Weights of a small image classifier: patch size [2, 2].
Rows from block 3 of a small image classifier, named by matrix and row number. Rows with one number belong to one neuron. Each number is 128 + 24 x the weight over its row's rms, rounded and kept within 0 to 255. All counts start at 0. Numbers have three digits each.
After each neuron's rows are labels from the 100 images, of 14976, where the neuron reaches its highest value: "responds to" is what is common among them; "patch colour" is the nearest of a few named colours to the mean colour under the peak. Only what is clearly more common there than usual is listed. The data: photos of plants and fungi (iNaturalist).
# fc1: MLP up (model.blocks.3.mlp.fc1.weight, 1280x320), inputs 64-127
# fc2: MLP down (model.blocks.3.mlp.fc2.weight, 320x1280, transposed), outputs 64-127

fc1.109:143135137191132118123138131110122164124178097129085144125117149134148157105156126088128152166164118128149144105135106143150138168079152146115145107159150152171121140205130134119101167118123119
fc2.109:134116167103126109155103109126090127135135103089119111114115111135127106132112143111129132079139092117115136144151106119120069149124131139116154189134107142121132124116137145079105136108118137
responds to: order Caryophyllales; family: Cactaceae
patch colour: brown

fc1.559:119151109146136123134063157137126140104096140132108115113101132119082099105123119137141150131131162141121134122109109158116217128108151132145134139125157118093139142113144161183133084121118123
fc2.559:146158136128116125144112072106062104147098154111091151122108134157090103110142148136118144123100118132114139145083173142154104166147106153144124133176114101138121137139130076114153117096146142
responds to: order Asterales; family: Asteraceae
patch colour: yellow; orange

fc1.596:167133139146144132144149091136090134138114106125127128143119134114113123103162138150128143191122113156154137141138148142125115144143116132074121166129105114127132138115143091111093109132130106
fc2.596:126171090139103138134148112142124089109135126105127110160182143093122125122138107119116125164108120137168132129121124137129133151139130113114116159136088155117150100152130125075079100144132129
responds to: order Caryophyllales; family: Cactaceae; text has "cactus"
patch colour: grey

fc1.387:138114153111126135132135167122115134152120109111096101138143162154124110166152166135138162143132105150134068110097191149117126110153135123094110111146121136151145139138079114141106163119123140
fc2.387:159155145158098115118101153156116099120142171140146149114105111136147120108081111149099102131116112117138110164131149130168140168081127121134112152144111099070221128138135150159113114169139120
responds to: class Liliopsida
patch colour: grey

fc1.490:083117118119124121164135182083098104154103123116114118110118140166121115134056119156141143136096095112149121157112160125168165150110135118149164129113118137085135165094132106093149129159133094
fc2.490:118114112150161139137108108072147137136098137129121086145098141119120142182120099081126133114121133167138137100126145108102128126107185130131101116146137123179106125119132094103146095149176138
responds to: order Asterales; family: Asteraceae
patch colour: brown; black

fc1.285:130159142133109154120155138161092140106097067115134146089116144103136098095100159097132116087134133108179113149113101134110135127111118113160128101162120109141143102133118148084183097141172088
fc2.285:127123123113124113108100134149141132153171110124147125126107139109087078098122099120114127100105082111122161135142116123164146126086127106083137138156167131144121120101141133112141125133103102
responds to: order Asterales
patch colour: brown

fc1.473:160143175102124165148158080083109134135136092157137122161114148109132097147171158137134162188127105151145101151127145145157151105138113108109099115109120141116135126126149104120174111090137123
fc2.473:109165136140115125138157123138128116100160149159131116143147131088135107140166086122102156166098153125165143147114128093100145148109093147122104152103103094099131121153152156108121124073151176
responds to: order Caryophyllales; family: Cactaceae; text has "cactus"
patch colour: grey

fc1.199:150144128098104095150122127115153095134096157142116128142092113150135115104093139147105122158103119122125160154120158156112134160098134092109149098135099092143121109133124162096141139149108110
fc2.199:105113139155097127119147162138131124081106135102160159180158158115104134138138147112145155159111133107117141119150115121146103122115128132130109123162092095100127142095119108105106136100125122
responds to: order Caryophyllales; family: Cactaceae; text has "cactus"
patch colour: black

fc1.110:167140144118166153143197085119103185135136104128148155132150129095109140110163120132108157173147144135154155111114133126138091136158105118078086139144144137072156151135112106129125112141101121
fc2.110:105129102166119120137157108121142145111127140094131106153167137133116122111153124124115106156117143149160112158161139141092146161132114120114117151134123173117133106175097123092103110120112152
responds to: order Caryophyllales; family: Cactaceae; text has "cactus"
patch colour: grey

fc1.105:105152092158115188155140076170103132138128141112085082116162133091077120162160172119118145130143160142135122119134149120146080180100115122159115160109162127098131125123124150107143127170152129
fc2.105:146134086162099113143111127140090127113119101123105135109141121109127153116123153121098146149145088092133129123130102151104163146126081162137121118174138129139126120075091107129151119135207130
responds to: order Asterales; family: Asteraceae
patch colour: grey

fc1.309:097131127130216070137124137172140126146100101127144122112105161165122105131115117138152115133131140078076127150135125139112153120125153117164155139122120112097124099149124142150124118144130121
fc2.309:167128183103086118136129104154082098149097137122113161107122109155109115128146121132142112094137146125101188139129136116155107182102160129126107126176171118082156134125119081172104112155158139
responds to: order Asterales; family: Asteraceae
patch colour: orange

fc1.283:133105131137122099148143150098114154126148124147100079109121152134153070093158102112138146084125129146156129160085151126114173139122152179134116118118131106139147117152149135148139193099099138
fc2.283:133161122112103150079144152151108178092086178105132121094123113122119138142098109137148148119131123134123122124147148134161102116116144122128160120126111130072132163134122103139136104124115084
responds to: class Liliopsida
patch colour: brown

fc1.722:102132110109137132148088089152117145177125113157087117112158126097143140129104108118123142140155116136124085124120089118127105162118144146066151145129119142142201078110111093138126134113147097
fc2.722:153122152123125142131126138184134136143104147141132117179147111091133116149147101097108098143124126134110103118123128139124113121122143132153124126118108109105113158146126112121175081116077140
responds to: class Liliopsida
patch colour: grey

fc1.756:134130104123138176138111128126137137140101124147127088150139143177151133153095129100176114140102143103087127161110117162141154089139117134132126114128165109110138147108106169201158139125135118
fc2.756:080116113124127136108072125114106137111122166105147134112133099183128143109126138169163122120145177120093142160155117111144114131126137131092133105137181130111141121139112115106056123136151113
responds to: order Asterales; family: Asteraceae; text has "common"
patch colour: orange

fc1.621:152160094134090134053114167096139138122112109104159173108131097141120139111101142129125150112143106118150124107117108119161110115119090128136139100142161105083136074126120134131149137102085115
fc2.621:141107136090093131090143152117127130089162146143165116138102144123114108181102099107123114147094100138116134134182133129129125097106149127151095136114142149138122145130113123118145067106139081
responds to: class Liliopsida
patch colour: grey

fc1.702:106156154124105141140120121111128120089119187123138128104120097146109096154111123098154140132150134136177167164099139111109125088155122115094129096129091115102126144122138101106130115122108095
fc2.702:106116143161158119188137174141116098070092123133113123139140130099154141168143119136134103087092119146165122114134112133113145146121103103123121156172144119153132116168143127167137120102118115
responds to: class Liliopsida
patch colour: green

fc1.136:090066109142084147046099159128105126115121117126140103113097121134109134111122136169115118123119121137141121141132141116117135071132133159115101125118143086156130176137126137165131121146116095
fc2.136:174174163121125141129112113119120136174136123117159114163144115114099167172120110131134125157083105101143138127143157128116091168150138110124130160131135154117166119118143140134125113158154097
responds to: order Asterales; family: Asteraceae
patch colour: orange

fc1.525:136091110121121112167131074124148147146143093113129154167126101109127117159112134093092107150128130114142130145153116151084139138180124113115158117082098098125155111117134115108098148078087113
fc2.525:097149138104114111129123162157142146155157120105156107128113136122138097102128088147148131144154094172117106108150144139146120091113154112148121160147159126125146157109107157132168108105104162
responds to: class Liliopsida
patch colour: grey

fc1.422:101176112121139144175121070128139123102068097103096102163146096151126151133139134112160154094168145127125135116140171113120086172124113126143126114120150131131133124111114124143127118129152126
fc2.422:129148110143128141150139157157117141108115106109106154119189130121131151121106154140127134085134116068121109124102101126118155134132093152131152130118137138124120146072107125160160097167191102
responds to: order Asterales; family: Asteraceae
patch colour: grey

fc1.360:162184057158130120139137131109125166115126141178117126090082153146105103156109100140146144114114137141116076138104125153118153090125110137163107165128092136123110127152171131162093121137111105
fc2.360:200151135113153087138087120104093132145118163121100088111107131103108070132123149152120118152113113145096155113098149126148110130160115111149126142133115132124108158152125105146130081068166137
responds to: order Asterales; family: Asteraceae
patch colour: yellow

fc1.114:077122135126111121144117130123101127166105133097146108113141156143093098145134135142153143122088142112127109174106104090152134114111125127117163147185142104114105103126157133143137121154171122
fc2.114:124152138145134123135168148042154133118154160130162155137124136130125103168136090094162065136134137178163163128172132093130131115135122112132119130122133158176136166103112073111167085123119150
responds to: order Asterales; family: Asteraceae
patch colour: brown

fc1.23:153113119131141142144067145080154076104070110160120153134113117114106155088144122124143133155109117084125097135150111109127135147152138095101134108115146126144154158139133090118112131167164151
fc2.23:133187139106141142129134105147109107137144158111144138201119165163135098113143129103125132140130146136107108103119117135163138093131120085071102137167096144107127103154158152103127124068125124
responds to: order Caryophyllales; family: Cactaceae; text has "cactus"
patch colour: brown

fc1.669:103133103148127105133146106154122114137157075117157113111141168119146107124113149180151121149101124135135169082123127130144134136085123146129156133103098121174188101157172148103127140080140123
fc2.669:132118195113114104187103112086097097138128137101161102161119102172151123149104135079146132144140096137114132092153130156114113146125171086121198164119121159117140152122139129125130148146107119
responds to: order Caryophyllales; family: Cactaceae
patch colour: brown; black

fc1.646:129134138151142109151085162113132155125098147163095131132074149108108147157129123167131133114107153099141107130094120131163165070130138150092142168140119188080125118151178113142098076142122132
fc2.646:192143152104138145137114135121093130120152156083107103089099121149116125183087132166115170151115111114114159093118152166179124145112098112122125170117159158085117128147108115149103134095129137
responds to: order Asterales; family: Asteraceae
patch colour: yellow

fc1.330:142143112088161173121133134118133141122145156116107162131124095134127119126179120117161183086127124156086161157151123110143140149159146101146126099147114142142151118151149132111140147112144108
fc2.330:140148133186101127146125110171112153129154173107127168104139139094093136132136154179114138089162135081127099117108109145127156162123071155155153139086119102174067111094115133097136125091131161
responds to: order Asterales; family: Asteraceae
patch colour: yellow

fc1.50:105168139128126133131150141165082171098129136169111147137107132102072136108141133194101108114129122127109097143102170149147158096089154140129128096136136124132131122141178112141128050139119135
fc2.50:146141153157132112139103120107140127115114143105113154130144131140098121133163133132081168172149112179118130113082107148105141099117084146167147143112121107133116121099128138117154130138144125
responds to: order Asterales; family: Asteraceae
patch colour: orange; yellow

fc1.242:108072089123133173109115180147106152102123148127121130128121175138148114135115111112148100134070138128114144112123115136146121108115116112100121172120095135096129127160108194143148178108142123
fc2.242:108105133141095151096103113144160150153117133094111131113123141167124116150113129091140100111123147129167134175126122090148152133082120098123117084139120133110133098190119085123114104111148118
responds to: order Asterales; family: Asteraceae
patch colour: orange

fc1.719:171159126094150141146100154115161126150116144119154109141149173159136147177157137151146149129127126131117175119125100142146113103176125102148105134131122153111143114171152168117122094140131121
fc2.719:099087164148123122159113118131120149116130111119194146109146117131162098135119098113104105111094167122137088128207168109111148118075126136154176122096134094119111125133128107132091162135114085
responds to: class Liliopsida
patch colour: white

fc1.523:157123175100134139133110133151159115134125131191125159119131119135168161145090099111132119110148162066135095119105116126156121144140092090096144132158116139113124127159140108094145063106125116
fc2.523:133147130153139143115138131081124116113118164141140128170112122133121165143121154173109112106169154104140137135125127118107113118124153142136136137110155118144141143054131148124104130118101114
responds to: class Liliopsida
patch colour: grey

fc1.689:168165115111101090155121119119120109124104108149124121152122130116122105071171127127154124161101155161175173121114160116108145157116134114111127116143083103081140133133130113129086139145112148
fc2.689:124089132099124128154143135109115143095122102106125131173138148141134125129183132150146137150122114118139163128102143124094127098135104125109111158103150158104186113142140117072104142106128156
responds to: order Caryophyllales; family: Cactaceae; text has "cactus"
patch colour: grey

fc1.431:126151132137111106128140107095129113095139091150152134144147150116179111147134097121120152114090142101162116162141121124105156101121105111107116152133138138118124079146159090117169126145134126
fc2.431:131109140099128160124113137128140133133151162077159128153131128174073120120102120124132083160178127143099130144185133092157108128130187134112144129126127138157114134104077155089077134134068114
responds to: order Caryophyllales; family: Cactaceae
patch colour: cyan

fc1.68:141139106125094116140143124121181099112141132139167167159132084156132134140149139162128192105127077136126130083127158131155150148086118097134120133126149142112143132129113132074105103121159081
fc2.68:089108143130174115137147161103148098109132092168164124117096191152168152125098121091144087156098159114146116096186070108126103105110110142141115157110065114118091151131157144143183159105112143
responds to: class Liliopsida
patch colour: grey

fc1.181:164174153117155116144177097139140139097136082154131114169113166144071157139139162154129101115128129126136146123114139136159117138169105109160132159162150164119104130122107140136104111140137142
fc2.181:116151129142110131089116128150140128111118137115125106102150119167122181154134100152122137164125133126165129124108145149142171134134110163113173137167086132088147136171131097128080132157134107
responds to: order Caryophyllales; family: Cactaceae; class: Liliopsida
patch colour: pink

fc1.269:085095173131106124100145174116091160153119084104176093082099096154112079127064162080150158105186123111092153157117117148168089150136124134184126137151137118116132105115120135118150128179107108
fc2.269:112117105112150135114151157116084113058120166108122138111153140149078111143112134103123130125183114154159139168140140075115080133124171155109145127164152169140135155164116173130092125129107126
responds to: order Asterales; family: Asteraceae
patch colour: brown

fc1.384:128107095135087115124150147105149092144127111097089159157150126119139182135120130113110111162122103147097135124133093138092128106089132147134139116138125113143139157167130133163139078166167068
fc2.384:138152135144135126120129152096125150131115127164145109128120134163139127121143102151118097135117112177109108146151161137135112130176113147139105128120143147160152099149158136133126137170137130
responds to: order Asterales; family: Asteraceae
patch colour: brown

fc1.88:103139155102062124125134119126138165123112125170130163129094139086143110113128156167132144130130139076163163117112140067170145129149139130095110143065102122142140099166150115107124120124140149
fc2.88:157143164183139121124165110120129157089129138118095117190135153153098128102134102119126137123139127127105107133103162098108115145150137164129132124128150132148132119143141132110134133139191140
responds to: order Caryophyllales; family: Cactaceae; text has "cactus"
patch colour: grey