From a checkpoint of a small image classifier.
Model: 10.5M parameters, 24-pixel images, arch vit, norm layernorm, activation relu, patch size [2, 2], layers 8, width 320.
Training: 13700 steps, batches of 128.
Rows from block 3 of a small image classifier, named by matrix and row number. Rows with one number belong to one neuron. Each number is 50 + 15 x the weight over its row's rms, rounded and kept within 0 to 99. All counts start at 0. After the name is the row's rms in percent of the matrix's.
After each neuron's rows are labels from the 100 images, of 14976, where the neuron reaches its highest value: "responds to" is what is common among them. Only what is clearly more common there than usual is listed. The data: photos of plants and fungi (iNaturalist).
# fc1: MLP up (model.blocks.3.mlp.fc1.weight, 1280x320), inputs 128-191
# fc2: MLP down (model.blocks.3.mlp.fc2.weight, 320x1280, transposed), outputs 128-191

fc1.138 180:55 56 47 52 19 36 58 44 51 31 23 49 63 40 54 50 49 33 32 69 34 43 53 32 01 88 85 48 59 34 30 32 26 53 41 71 54 39 54 50 49 63 34 67 53 49 25 68 49 50 48 80 45 59 45 49 23 45 49 60 37 70 57 40
fc2.138 181:51 44 47 30 60 41 55 53 53 22 66 47 12 69 61 37 25 68 46 57 38 50 89 49 52 65 57 40 62 30 57 77 54 24 39 44 38 34 42 47 23 50 36 48 52 39 53 24 59 66 43 95 28 68 56 70 78 70 52 35 47 79 36 29
responds to: order Lamiales

fc1.15 037:62 59 78 62 29 27 13 37 66 56 53 15 52 44 69 52 40 40 60 41 42 48 38 28 71 35 26 75 48 55 41 56 27 12 44 38 46 46 59 47 36 48 36 42 42 57 27 46 38 41 43 53 53 51 45 64 57 62 52 41 40 48 73 62
fc2.15 036:38 36 65 58 40 61 78 50 74 42 37 69 33 22 35 24 52 41 78 19 61 60 46 53 55 56 42 39 48 54 50 82 45 61 76 46 46 53 49 56 64 43 56 76 35 51 54 55 49 79 20 61 44 54 53 42 49 83 54 62 49 48 56 68
responds to: kingdom Fungi; phylum Basidiomycota; class Agaricomycetes; order: Polyporales

fc1.681 024:67 49 48 74 57 48 53 68 49 26 70 63 36 21 51 67 44 65 29 62 32 32 43 39 61 51 34 50 53 24 44 57 56 25 74 50 71 43 79 38 72 42 52 76 64 38 66 51 62 30 44 41 41 56 65 55 62 54 27 70 70 10 77 37
fc2.681 022:45 31 51 45 52 45 68 42 70 49 42 55 78 50 76 40 43 42 41 56 58 49 41 63 21 43 58 58 04 19 49 41 33 54 68 67 58 37 70 51 48 72 37 53 36 35 89 52 43 57 65 39 60 53 74 54 34 81 71 52 51 18 45 70
responds to: order Asterales; family: Asteraceae

fc1.455 051:37 31 78 37 24 35 30 36 13 56 51 48 60 54 45 78 51 46 56 73 66 38 60 50 72 38 40 74 46 39 67 62 45 51 50 42 41 47 33 58 68 33 61 43 15 56 83 54 29 54 62 49 63 59 42 47 44 58 76 35 69 34 42 40
fc2.455 051:40 36 52 38 42 51 66 53 62 52 52 77 37 30 37 25 51 36 64 75 45 69 25 45 14 59 48 55 82 69 30 24 45 44 70 37 63 55 44 47 60 57 87 60 38 34 81 58 44 46 32 49 34 47 54 48 39 50 56 59 80 57 56 47
responds to: order Caryophyllales; family: Cactaceae; kingdom Fungi

fc1.74 073:43 62 38 50 43 32 63 61 47 48 44 45 61 44 51 72 16 70 39 47 41 10 73 39 35 38 72 52 34 49 52 59 66 77 81 15 66 44 31 41 35 57 38 37 34 70 55 46 50 56 59 33 54 39 48 26 46 43 40 47 83 32 33 59
fc2.74 067:72 78 33 36 73 40 55 84 48 60 53 35 54 35 50 33 30 34 68 59 68 52 30 40 28 51 66 51 67 52 32 45 50 38 70 47 39 58 29 49 64 30 36 34 56 50 56 58 54 66 60 66 49 36 42 39 35 30 49 64 41 55 47 38
responds to: order Caryophyllales; family: Cactaceae; text has "cactus"

fc1.243 109:59 60 54 55 60 56 64 15 50 32 16 98 51 41 76 43 43 57 41 69 52 68 45 56 69 72 63 66 31 60 42 45 29 52 54 67 73 55 46 65 34 84 64 60 22 41 45 58 61 44 23 43 42 69 50 53 42 58 59 69 62 48 26 59
fc2.243 113:44 73 53 64 31 74 12 44 61 34 44 57 41 61 84 62 20 90 33 38 37 34 60 52 66 49 63 18 41 33 53 49 48 56 52 64 66 53 50 67 30 49 58 54 46 44 36 67 63 42 44 87 41 31 38 52 38 26 55 64 36 60 47 50
responds to: order Lamiales

fc1.505 171:57 52 60 37 36 85 50 37 58 45 49 52 42 57 33 54 48 44 34 68 65 62 59 58 40 59 59 55 43 58 55 48 65 35 59 44 40 58 87 46 37 42 45 36 32 63 71 10 64 59 45 61 53 49 64 25 38 83 69 36 30 69 15 63
fc2.505 190:57 53 57 70 53 27 58 42 57 55 34 59 56 34 43 53 16 40 39 62 31 76 20 48 48 53 67 44 44 30 54 67 63 62 24 53 37 11 47 51 28 58 46 33 54 24 52 47 70 64 42 62 32 47 32 65 28 35 74 64 51 71 65 29
responds to: order Lamiales

fc1.134 190:49 31 60 88 59 40 53 57 43 45 51 42 45 23 39 57 71 00 55 48 21 47 43 59 42 24 62 36 26 34 33 62 72 55 78 55 51 54 61 77 38 49 63 69 54 28 40 64 36 60 25 54 67 61 54 44 44 59 63 54 60 40 64 57
fc2.134 181:74 46 23 37 49 59 52 65 28 39 50 53 33 78 56 34 48 13 57 39 64 73 20 60 55 46 79 47 58 48 70 61 49 50 67 63 61 57 61 57 35 52 16 53 53 57 43 70 30 48 30 42 49 38 16 52 72 63 44 53 51 45 42 37
responds to: order Pinales; class Pinopsida; family: Pinaceae

fc1.49 165:64 58 52 38 37 59 54 66 26 75 50 40 41 68 61 52 38 54 46 57 42 51 67 48 57 61 46 57 37 58 47 66 80 22 35 40 69 39 47 53 72 48 70 34 50 35 52 56 21 33 59 26 61 26 32 32 11 61 61 26 30 47 37 43
fc2.49 149:42 55 43 40 52 48 54 62 45 68 65 54 57 64 59 49 50 29 51 41 44 28 67 43 68 65 48 54 59 44 70 55 45 76 36 48 29 49 49 54 92 66 32 54 31 53 57 67 59 47 42 56 44 23 52 40 87 46 80 52 47 34 58 54
responds to: kingdom Fungi; class Agaricomycetes; phylum Basidiomycota

fc1.172 124:34 26 43 54 50 48 53 64 41 33 46 27 68 32 56 66 54 21 48 67 30 41 32 37 53 85 78 41 67 30 32 34 49 43 22 87 53 44 47 52 72 52 40 27 49 32 54 54 22 42 78 51 60 48 41 61 44 29 64 53 36 51 35 58
fc2.172 127:47 55 77 43 59 36 48 51 44 39 64 60 18 57 19 28 37 39 40 32 73 36 48 29 57 54 46 41 53 39 81 84 84 21 58 41 35 37 61 22 37 35 50 56 48 47 62 47 62 55 53 78 32 65 93 42 55 50 39 38 54 61 42 43
responds to: order Asterales; family: Asteraceae

fc1.408 067:40 28 54 38 48 29 67 74 55 66 77 16 36 39 48 51 26 59 70 39 63 46 51 46 29 35 76 57 38 60 48 51 64 54 32 22 50 70 50 71 64 48 34 17 30 22 59 49 36 69 59 39 39 59 55 36 12 46 26 40 43 35 69 34
fc2.408 064:37 72 50 58 59 73 59 16 23 46 41 57 72 52 76 64 71 35 26 52 42 53 62 47 50 47 72 26 62 42 38 61 63 44 56 67 27 52 53 19 50 54 42 79 37 36 44 57 56 53 59 31 58 20 98 47 67 63 59 32 54 53 64 44
responds to: class: Liliopsida; order Asparagales; family: Asparagaceae

fc1.360 015:50 42 57 47 42 37 64 38 60 32 53 68 56 45 50 49 44 45 61 59 81 50 42 61 35 45 69 50 75 62 71 68 47 47 71 30 42 75 49 64 47 51 39 60 55 62 72 51 51 61 51 50 47 64 49 30 26 26 37 46 58 24 55 40
fc2.360 014:60 39 34 46 31 57 50 61 71 49 48 50 38 43 57 41 43 31 79 40 58 33 39 55 70 78 57 27 57 26 72 46 53 56 58 56 43 38 60 41 51 46 42 59 15 57 55 42 65 46 69 40 59 21 75 50 63 64 61 55 51 35 54 44
responds to: order Asterales; family: Asteraceae

fc1.220 140:21 08 44 55 45 47 46 39 70 35 55 51 36 64 32 57 48 80 44 60 39 25 17 75 67 61 84 35 40 29 62 55 51 53 72 69 80 64 55 55 52 46 46 42 60 35 48 72 58 29 51 62 42 95 41 77 51 18 38 41 70 48 61 27
fc2.220 147:44 55 38 58 65 35 51 60 28 62 64 63 08 13 49 65 29 74 44 64 46 36 49 53 57 53 44 53 18 38 18 40 64 32 81 60 69 51 49 23 54 56 74 38 51 51 45 48 63 61 42 55 66 54 54 31 29 41 69 62 81 51 32 59
responds to: order Asterales; family: Asteraceae; text has "common"

fc1.723 100:40 35 78 52 92 37 46 59 23 45 48 63 61 35 08 58 50 38 43 56 42 60 30 44 54 53 47 35 28 49 49 62 60 50 52 60 29 65 38 65 30 42 41 74 53 50 47 78 67 46 27 36 71 49 47 32 59 62 47 56 55 75 63 40
fc2.723 097:92 49 34 60 47 69 57 52 55 58 64 51 18 52 55 55 47 17 50 36 47 66 33 47 61 38 64 65 37 68 82 34 40 83 81 73 66 53 62 36 59 69 40 56 69 72 57 73 33 43 12 46 63 63 20 50 31 45 40 24 35 38 56 59
responds to: order Pinales; class Pinopsida

fc1.537 153:34 56 45 79 61 63 56 36 67 52 64 59 32 54 55 60 53 71 65 65 59 25 41 45 57 43 67 54 51 52 79 57 47 61 43 73 53 54 48 43 54 63 37 53 70 27 41 26 37 44 57 68 50 50 16 79 58 36 56 66 76 69 55 72
fc2.537 153:62 46 34 27 36 44 63 29 20 41 42 50 19 26 59 43 50 59 58 56 33 55 59 37 44 45 84 37 43 50 36 66 53 40 75 92 50 32 65 54 53 57 56 64 42 39 33 65 63 22 63 61 52 69 45 44 63 42 24 43 53 44 66 54
responds to: order Asterales; family: Asteraceae; text has "common"

fc1.28 151:78 49 37 65 41 86 61 59 70 76 55 52 47 27 63 61 61 58 55 57 63 40 43 48 60 62 60 58 44 65 41 58 49 62 91 17 55 54 37 47 63 68 41 72 24 28 35 36 35 36 87 67 53 53 50 49 43 50 36 54 49 52 54 42
fc2.28 147:70 46 32 64 53 17 35 57 53 57 49 18 70 67 64 51 20 44 51 34 76 73 39 49 70 44 53 43 69 58 75 55 54 37 45 33 27 30 77 72 47 60 28 51 29 29 31 35 66 62 35 25 47 55 16 45 41 50 58 67 53 65 60 72
responds to: order Caryophyllales; family: Cactaceae; text has "cactus"

fc1.695 093:55 57 75 34 58 48 52 50 43 32 14 62 57 27 43 54 76 69 49 46 50 25 61 40 55 42 66 59 44 69 27 75 64 25 36 39 31 52 48 54 80 60 52 34 27 31 58 65 48 52 35 51 56 36 43 45 49 80 57 44 35 66 41 41
fc2.695 096:58 64 63 65 49 56 32 54 99 69 66 58 79 84 46 72 50 72 57 25 63 58 34 54 71 40 57 35 46 57 63 14 55 39 88 58 50 30 27 50 59 37 42 58 56 60 38 52 56 27 45 51 39 61 50 75 41 37 28 63 51 54 53 57
responds to: order Lamiales

fc1.736 169:56 75 47 51 48 52 82 77 75 65 19 41 43 50 38 56 73 38 72 41 19 34 53 50 73 40 52 68 21 62 39 46 52 55 28 43 33 57 54 44 40 37 52 39 41 14 47 69 52 59 68 58 38 70 77 50 48 38 38 44 39 60 49 72
fc2.736 170:62 50 71 42 38 58 51 63 68 44 54 36 57 70 52 57 50 66 64 59 67 36 49 75 76 49 45 45 42 65 29 55 44 43 32 48 66 58 35 53 73 50 77 62 62 63 41 64 58 69 37 21 38 55 26 18 45 73 48 45 78 69 60 48
responds to: class: Liliopsida; order Asparagales; family: Asparagaceae

fc1.222 020:48 44 47 78 52 34 49 42 57 42 49 55 54 24 53 57 55 65 36 48 36 34 40 27 61 65 50 43 55 35 59 41 54 49 76 54 65 37 72 44 69 46 64 79 46 41 71 56 79 52 41 52 33 51 48 50 58 82 44 58 72 17 75 55
fc2.222 019:46 61 49 49 33 49 49 43 84 27 48 48 69 66 72 42 25 29 45 48 41 38 51 57 41 65 39 53 19 18 56 31 54 40 63 74 51 38 58 58 43 76 38 63 32 52 83 61 53 38 61 43 47 51 58 55 55 62 93 66 30 37 53 76
responds to: order Asterales; family: Asteraceae

fc1.509 043:56 52 41 65 40 46 67 25 70 47 63 63 44 62 65 62 43 49 22 59 75 49 36 52 43 27 65 43 46 81 49 51 38 53 54 53 32 77 33 49 48 73 38 29 47 27 55 48 43 43 27 31 41 31 42 72 37 51 64 31 54 26 54 43
fc2.509 040:30 63 54 44 56 35 36 59 75 83 70 45 47 20 70 68 49 45 47 38 21 29 52 57 72 39 45 55 49 64 41 68 59 71 50 42 35 44 47 36 37 66 32 53 48 78 39 32 52 53 73 15 37 42 53 46 26 43 54 18 65 50 41 38
responds to: order Caryophyllales; family: Cactaceae

fc1.303 184:74 43 27 71 43 54 61 38 43 50 27 67 81 62 59 66 53 49 32 40 41 51 29 52 62 78 52 19 51 47 46 60 45 48 64 51 60 59 33 47 30 60 61 78 63 64 28 49 47 43 42 66 69 39 55 76 09 52 59 50 39 36 33 55
fc2.303 182:39 41 29 73 52 49 54 46 68 18 58 56 49 05 30 36 30 63 44 46 63 58 37 31 59 41 45 49 58 40 43 51 51 31 66 26 44 38 32 41 48 66 45 59 52 66 51 34 59 37 53 39 76 73 42 29 43 40 26 47 54 37 58 56
responds to: order Caryophyllales; family: Cactaceae; text has "cactus"

fc1.545 110:30 50 31 56 56 35 41 23 70 62 43 62 50 37 53 41 36 69 57 41 54 29 71 45 31 46 59 45 30 51 36 54 63 73 75 24 90 40 50 47 25 51 54 44 45 58 49 61 62 51 50 34 50 37 62 29 42 37 50 34 60 27 30 50
fc2.545 102:68 79 48 34 77 42 41 51 63 67 38 56 52 44 59 46 33 40 61 65 64 35 56 44 36 42 63 41 56 79 35 46 75 50 58 63 54 44 38 50 44 44 39 36 34 43 53 72 64 73 41 73 70 44 29 48 42 39 42 54 44 49 51 45
responds to: order Caryophyllales; family: Cactaceae; text has "cactus"